config.yaml
model: "self-supervised image encoder"
dataset: "regions of photos with short descriptions (Visual Genome)"
train_examples: 50862
image_size: 32
grayscale: true
crop_scale_min: 0.4
horizontal_flip: true
color_jitter: 0.4
method: "simclr"
arch: "convmixer"
norm: "batchnorm"
hidden_act: "relu"
patch_size: 4
depths: [8]
kernel_size: 9
widths: [192]
projector_hidden: 1024
projector_out: 128
projector_hidden_layers: 1
temperature: 0.2
init: "orthogonal"
optimizer: "soap"
beta2: 0.95
learning_rate: 0.0049
beta1: 0.95
shampoo_beta: 0.95
eps: 1e-08
precondition_frequency: 20
max_precond_dim: 512
merge_dims: false
one_sided: true
adamw_lr_other_params: 0.0012
max_grad_norm: 0.5
max_steps: 29800
batch_size: 256
epochs: 150.0
lr_schedule: "cosine"
final_lr_fraction: 0.01
warmup_steps: 890
weight_decay: 0.03
adamw_weight_decay_other_params: 0.01
Rows from block 4 of a small self-supervised image encoder, named by matrix and row number. Each number is 128 + 32 x the weight over its row's rms, rounded and kept within 0 to 255. All counts start at 0. Numbers have three digits each. After the name is the row's rms in percent of the matrix's.
After each channel's rows are labels from the 100 images, of 14848, where the channel reaches its highest value: "patch colour" is the nearest of a few named colours to the mean colour under the peak. Only what is clearly more common there than usual is listed. The data: regions of photos with short descriptions (Visual Genome). In brackets: how many of the 100.
# pw: pointwise conv (model.blocks.4.pw.weight, 192x192x1x1), inputs 64-127

pw.144 093:112027117096147122140140091118184109131075186147096149150160162154144109093107194114077105134092111030128115098132115139114154100153090164114154119118076132119125137099208108122110144150149135
patch colour: black (65)

pw.26 099:107127160075102123174090125108102161121166180129178136201135107117154133140134160117138147174116141138136103123105191187084177099139122125213073095089166148166171120118123107081202140165145124
patch colour: black (53)

pw.122 110:180099125125112137116113138107050141121090087155158127109120095132059192102065092135132114086144134074110072174153115171106065117122122113117118138165143092140125133134149164116148200052067146
patch colour: white (57)

pw.81 095:094117220181138177129131115180106176147114070180160065127167133112177163152163093117196115119082131116138110198151123160079128158135114173125148150150189132168110130133117117161164063156098110
patch colour: black (65)

pw.51 094:146127075143111137109121147082102115128135139117072144139188069101132092150065089116167141109165206133128133123106062145183182070115134113134133095061075172103087099122125171128173131114141224
patch colour: white (72)

pw.174 104:177120188089120148083131106096100227107133128120088127090157094129120071141035112100185201116132114127125108147055119121135133157133117142108143128153163120122156124103112138180160133129111146
patch colour: white (48)

pw.92 103:151139145092101121137149153161111106146133115145152091147103125095091197123159144158099059198131097118112115174077111106125135057122088141111084111190119142143117114053102153176176094059146151
patch colour: white (37)

pw.175 105:107125127067137164152100154176124134146047153113105127132113176162182121168132098134121134075093095060119156220120150166120076116164131048160145136149156191165135116132157098153099140139061127
patch colour: black (50)

pw.146 091:169141141123083112068116110103165102104124167121126119109122175169138163117152084081160192094158153133127132166063117141130086103108103138122108102146127093125107137068149172195120084107142085
patch colour: white (57)

pw.131 114:126120098084125132162137153122162080143114100178131086151135119118154115131192137135138115118149138117181168116132100150122177116108108140139125185116175155144090106165137123146159158210094104
patch colour: black (64)

pw.120 102:116078113088117146115103113125035062162143085143092151143101134168121081130117159113147151113128103091098178175143132125061087111145095124138137140156211192174155147142110133225120159084154159
patch colour: white (45)

pw.62 101:148088138168119137095148113140147238135089119124200109090118171104072136113108105139134040126182113121105153146132080159140099103060109102144099100133101134134082148104088103117100112110119143
patch colour: white (63)

pw.78 101:102088126179101141096131072123151158130110135113158119086149171120118135104177104135148126098104139126106083179082108105022178121079003137115141108116073200111110105158151169096118138163127143
patch colour: black (64)

pw.119 102:147125137124157185151126121146138129140120156138136100104156114125224162147151135164121103148248080149153134049146149164201198094190096137120092125133100074167146133088108105135139062188153118
patch colour: black (64)

pw.35 106:148134118164079150131116126112141137148129123104114160169100116155112115085150167114155166182092074123099086168065102105152167087077092147124125159096153174104109186136137164150089105106132118
patch colour: white (34)

pw.169 094:137085160102182171160156139095167098145092153145098147109110142150211119136105132098083088116099157158124094130132145174210198073176126117144116129023087161148117103120078071074090141121117100
patch colour: black (97)

pw.176 096:113151106125130145089114128186109147166123096106176109155133145092105140182118086160163102091122129102060124141103110121138126097172125103185092106202130160128129104119105142087074133125095137
patch colour: white (68)

pw.84 100:137128108136152125075126139114103164130146146055165134090101100112119215112143103090142135140118128117110137122173101182120118099144139096097132107151118176154111132085129136108118089100113158
patch colour: white (72)

pw.141 104:137094140121159114126154062077158132112086125176120141131131140125051067137092148122151046111078077133144146120127146135177146119131017126149089088069080129141196128109132182171133113124121153
patch colour: white (38)

pw.40 097:161149103120163144125085160170128170157141086127123089105059126139088116102152091129177142102135097127138151162106180121125131097077106161136142138182179163180208140094151170127133081160119127
patch colour: white (29)

pw.47 109:090128161125115164139097146124132137094148124139146096200146164098128183093120124103142071188103166123159138236087093118133153106124105139186084184130131136138081095113151113110127109134136130
patch colour: white (47)

pw.43 099:208151114136132191147138132109100158107133092055156118118143127112119128119126186118169119084072098124059163151118143129179105105148067142173144197146136087149108122132079158130070134117148160
patch colour: white (25)

pw.108 095:116152148171156129127132131129075105129128155119153093073120142129123170111145097159123095165123198146103122206129096155140131156198136145072150097116117158111057196119108111125160129161133063
patch colour: black (51)

pw.133 102:118150121102157129143174112066130103151122113073112104141104172152148140110154155151143149190091085119142158168086109136129097150164115114114084120139091162113101167124075114107112130187164120
patch colour: black (59)

pw.191 112:142151155185142107119136122114122131106124072151144156121156124067081106093112087100118118027166058117156109042146154112142140136064113116124122098115133123113163137159172106101106170177154093
patch colour: white (27)

pw.114 101:134119136150126099111115127142148106151112212171143130121123131133097059215118176142156163140082124118103161109142114144164171091051122136159144105137148170224112087120105155177091113163143118
patch colour: black (88)

pw.156 096:105167086166120136232121127114128058131128127127136083089143118102121110101187127139094124155129121139091167159095212155155140125184093133135158027073170158137164117148141126181150110150111083
patch colour: black (66)

pw.63 100:169107112071041137140140138089149100148137116168061127173136131148129155076140200110119185154116127111114072179115125078109143135120132058125162134121148155110132132126144157092154231138117125
patch colour: white (28)

pw.1 097:136148197084136147083116091136053143124152127163141107113138122094097114082096076137180179126096083130163150187106076115011162130151070136087124124201157139130135155131135121128171157138124156
patch colour: white (50)

pw.130 099:191144158136152165143102169158134190146114147123183092171170156137131109133095114158208130087128133118132102132153160150132120134214150108143128180158113098157163124069125133121141094111121150
patch colour: white (29)

pw.27 100:206132143127106205227100137135160141094152135156118122148101107130074180154139148092128138138083174123153100130072202119119125143171081136128109157126085179158207103149170151144080140120123122
patch colour: white (66)

pw.135 099:139052136117110140145159175146151079144104188116137070143145084139162139164176117121141131091093112105120104152168143159093129066113030114106117137091089201164142151090131131137134105127113068
patch colour: black (83)

pw.18 096:130086146170131152121127142168165190145091155149160095113144100147149121167124148076088183147097148129158071221141113196092109054078079098120141132068108128106124075157145057095155150200111075
patch colour: black (53)

pw.16 093:102144181112147122131142128082248164131090135149137111120141132152195112157148154082141150142127110141145067102127136098167176137151072171121109111138036112092111122073105115102125129195138101
patch colour: black (99)

pw.19 099:112090103118115091181080079129096157197090142190164188100148117133099185149124104134112127156151113093157121108161180132170157150132116132148146164126149122150172075125126123140101145126141123
patch colour: white (38)

pw.8 094:130106150110161120120072093148147105202070143187111126162156111148150155169100166119129099132125162071105169174132152142147145074166122111200082133154176199131141104136154132118146123154067153
patch colour: black (59)

pw.6 096:078152149115109119123086124135128090089130097153151093159133204099054122154078151127096129088177201122118114159107057130125139150116065123142148133049099130147040069149060114092135118141145123
patch colour: black (96)

pw.5 097:105134142082087149155112118152142152173110149141160122163113158201192138117120211157088043089139111103083148203172102180111091101151077074125195177128104134156089133164118115109121186134111121
patch colour: black (97)

pw.178 098:140108133167136170108117139147124014114112136083167139136164067114186139167127075132147181130122146110178120098145088226139128125135132118167093125152116107120022128255121080087137129157134112
patch colour: black (75)

pw.186 107:137146131088137127090164127093115119090130094138120101134162178119146054084111119113160140116119074156135116129149122135090117165123062137117104068127165122135143161118120198230165099124123114
patch colour: white (57)

pw.87 094:146099099117112129136119150104131037164138072119119131128122126158120072066120135101101177141140133025133111117170145159211147142135099116128122153150097124126157111134134139112077147151168119
patch colour: white (47)

pw.126 095:109152177125201174062132149093166095103154137062133106093131135122105149140121082093150165084099093144134117127109126092156132114179102135149075150195148129139173127111107091160112122128168149
patch colour: white (37)

pw.162 104:105164092147126207061160134101096119162145128071159120142082142098146153137066157162170098101137137115075086132129100141132159132117128094152128137143120120160113165150097110153053143143118086
patch colour: white (28)

pw.164 109:155129132092133154043122107125137107115105157145097154124133116127148121153105125153161135119145135126103134034219013124118132112070096140180110221222115131129055124145154138122053120106113150
patch colour: white (28)

pw.20 099:023198149114117145157115159131159131145165224131111116133114139103176120127141168167170106136100099119139161137077156126084152109136099107119094127186180180179125124146131189090120104137163137
patch colour: black (63)

pw.123 098:172163123087167125114142132102105168127139158131089180121108161163069076119135129149136113100110126145101098126108139073096158143190140124096102157151109124098181148070081210149095066097181120
patch colour: white (72)

pw.33 094:147127109040133166097146142149138098116141112115175033129165127086122123144187109119111064091079117134075184105110108110140176104149084159127081110122108146125094123138114103193096117141129127
patch colour: black (47)

pw.29 097:101155134173133123152127073113206099150103145116148159133138133105157128145153151133090100148060090115121117133103115158133095086149046138133110129172068079082102152171167107019113132176083116
patch colour: black (81)

pw.102 101:158171145058140159123124075118093207113115136145102078097139125116051121155086148129139116148117132123140151098139105162054166166116101145109117106103140057127126139112106127139147075102120101
patch colour: white (32)

pw.13 095:096139111135068098084125104083098121105126142116100161141144130089077164117103111095104109116162131112159126109083111133089109079106101131121092128183153137086119166081138111158180174061151151
patch colour: white (34)

pw.54 094:125162126147184223145138130141163058128116125075105144114151111136198139134120087150161074107126169139097123107090126160185139103168100216137117151129094105112087150200136126106065064162099095
patch colour: black (56)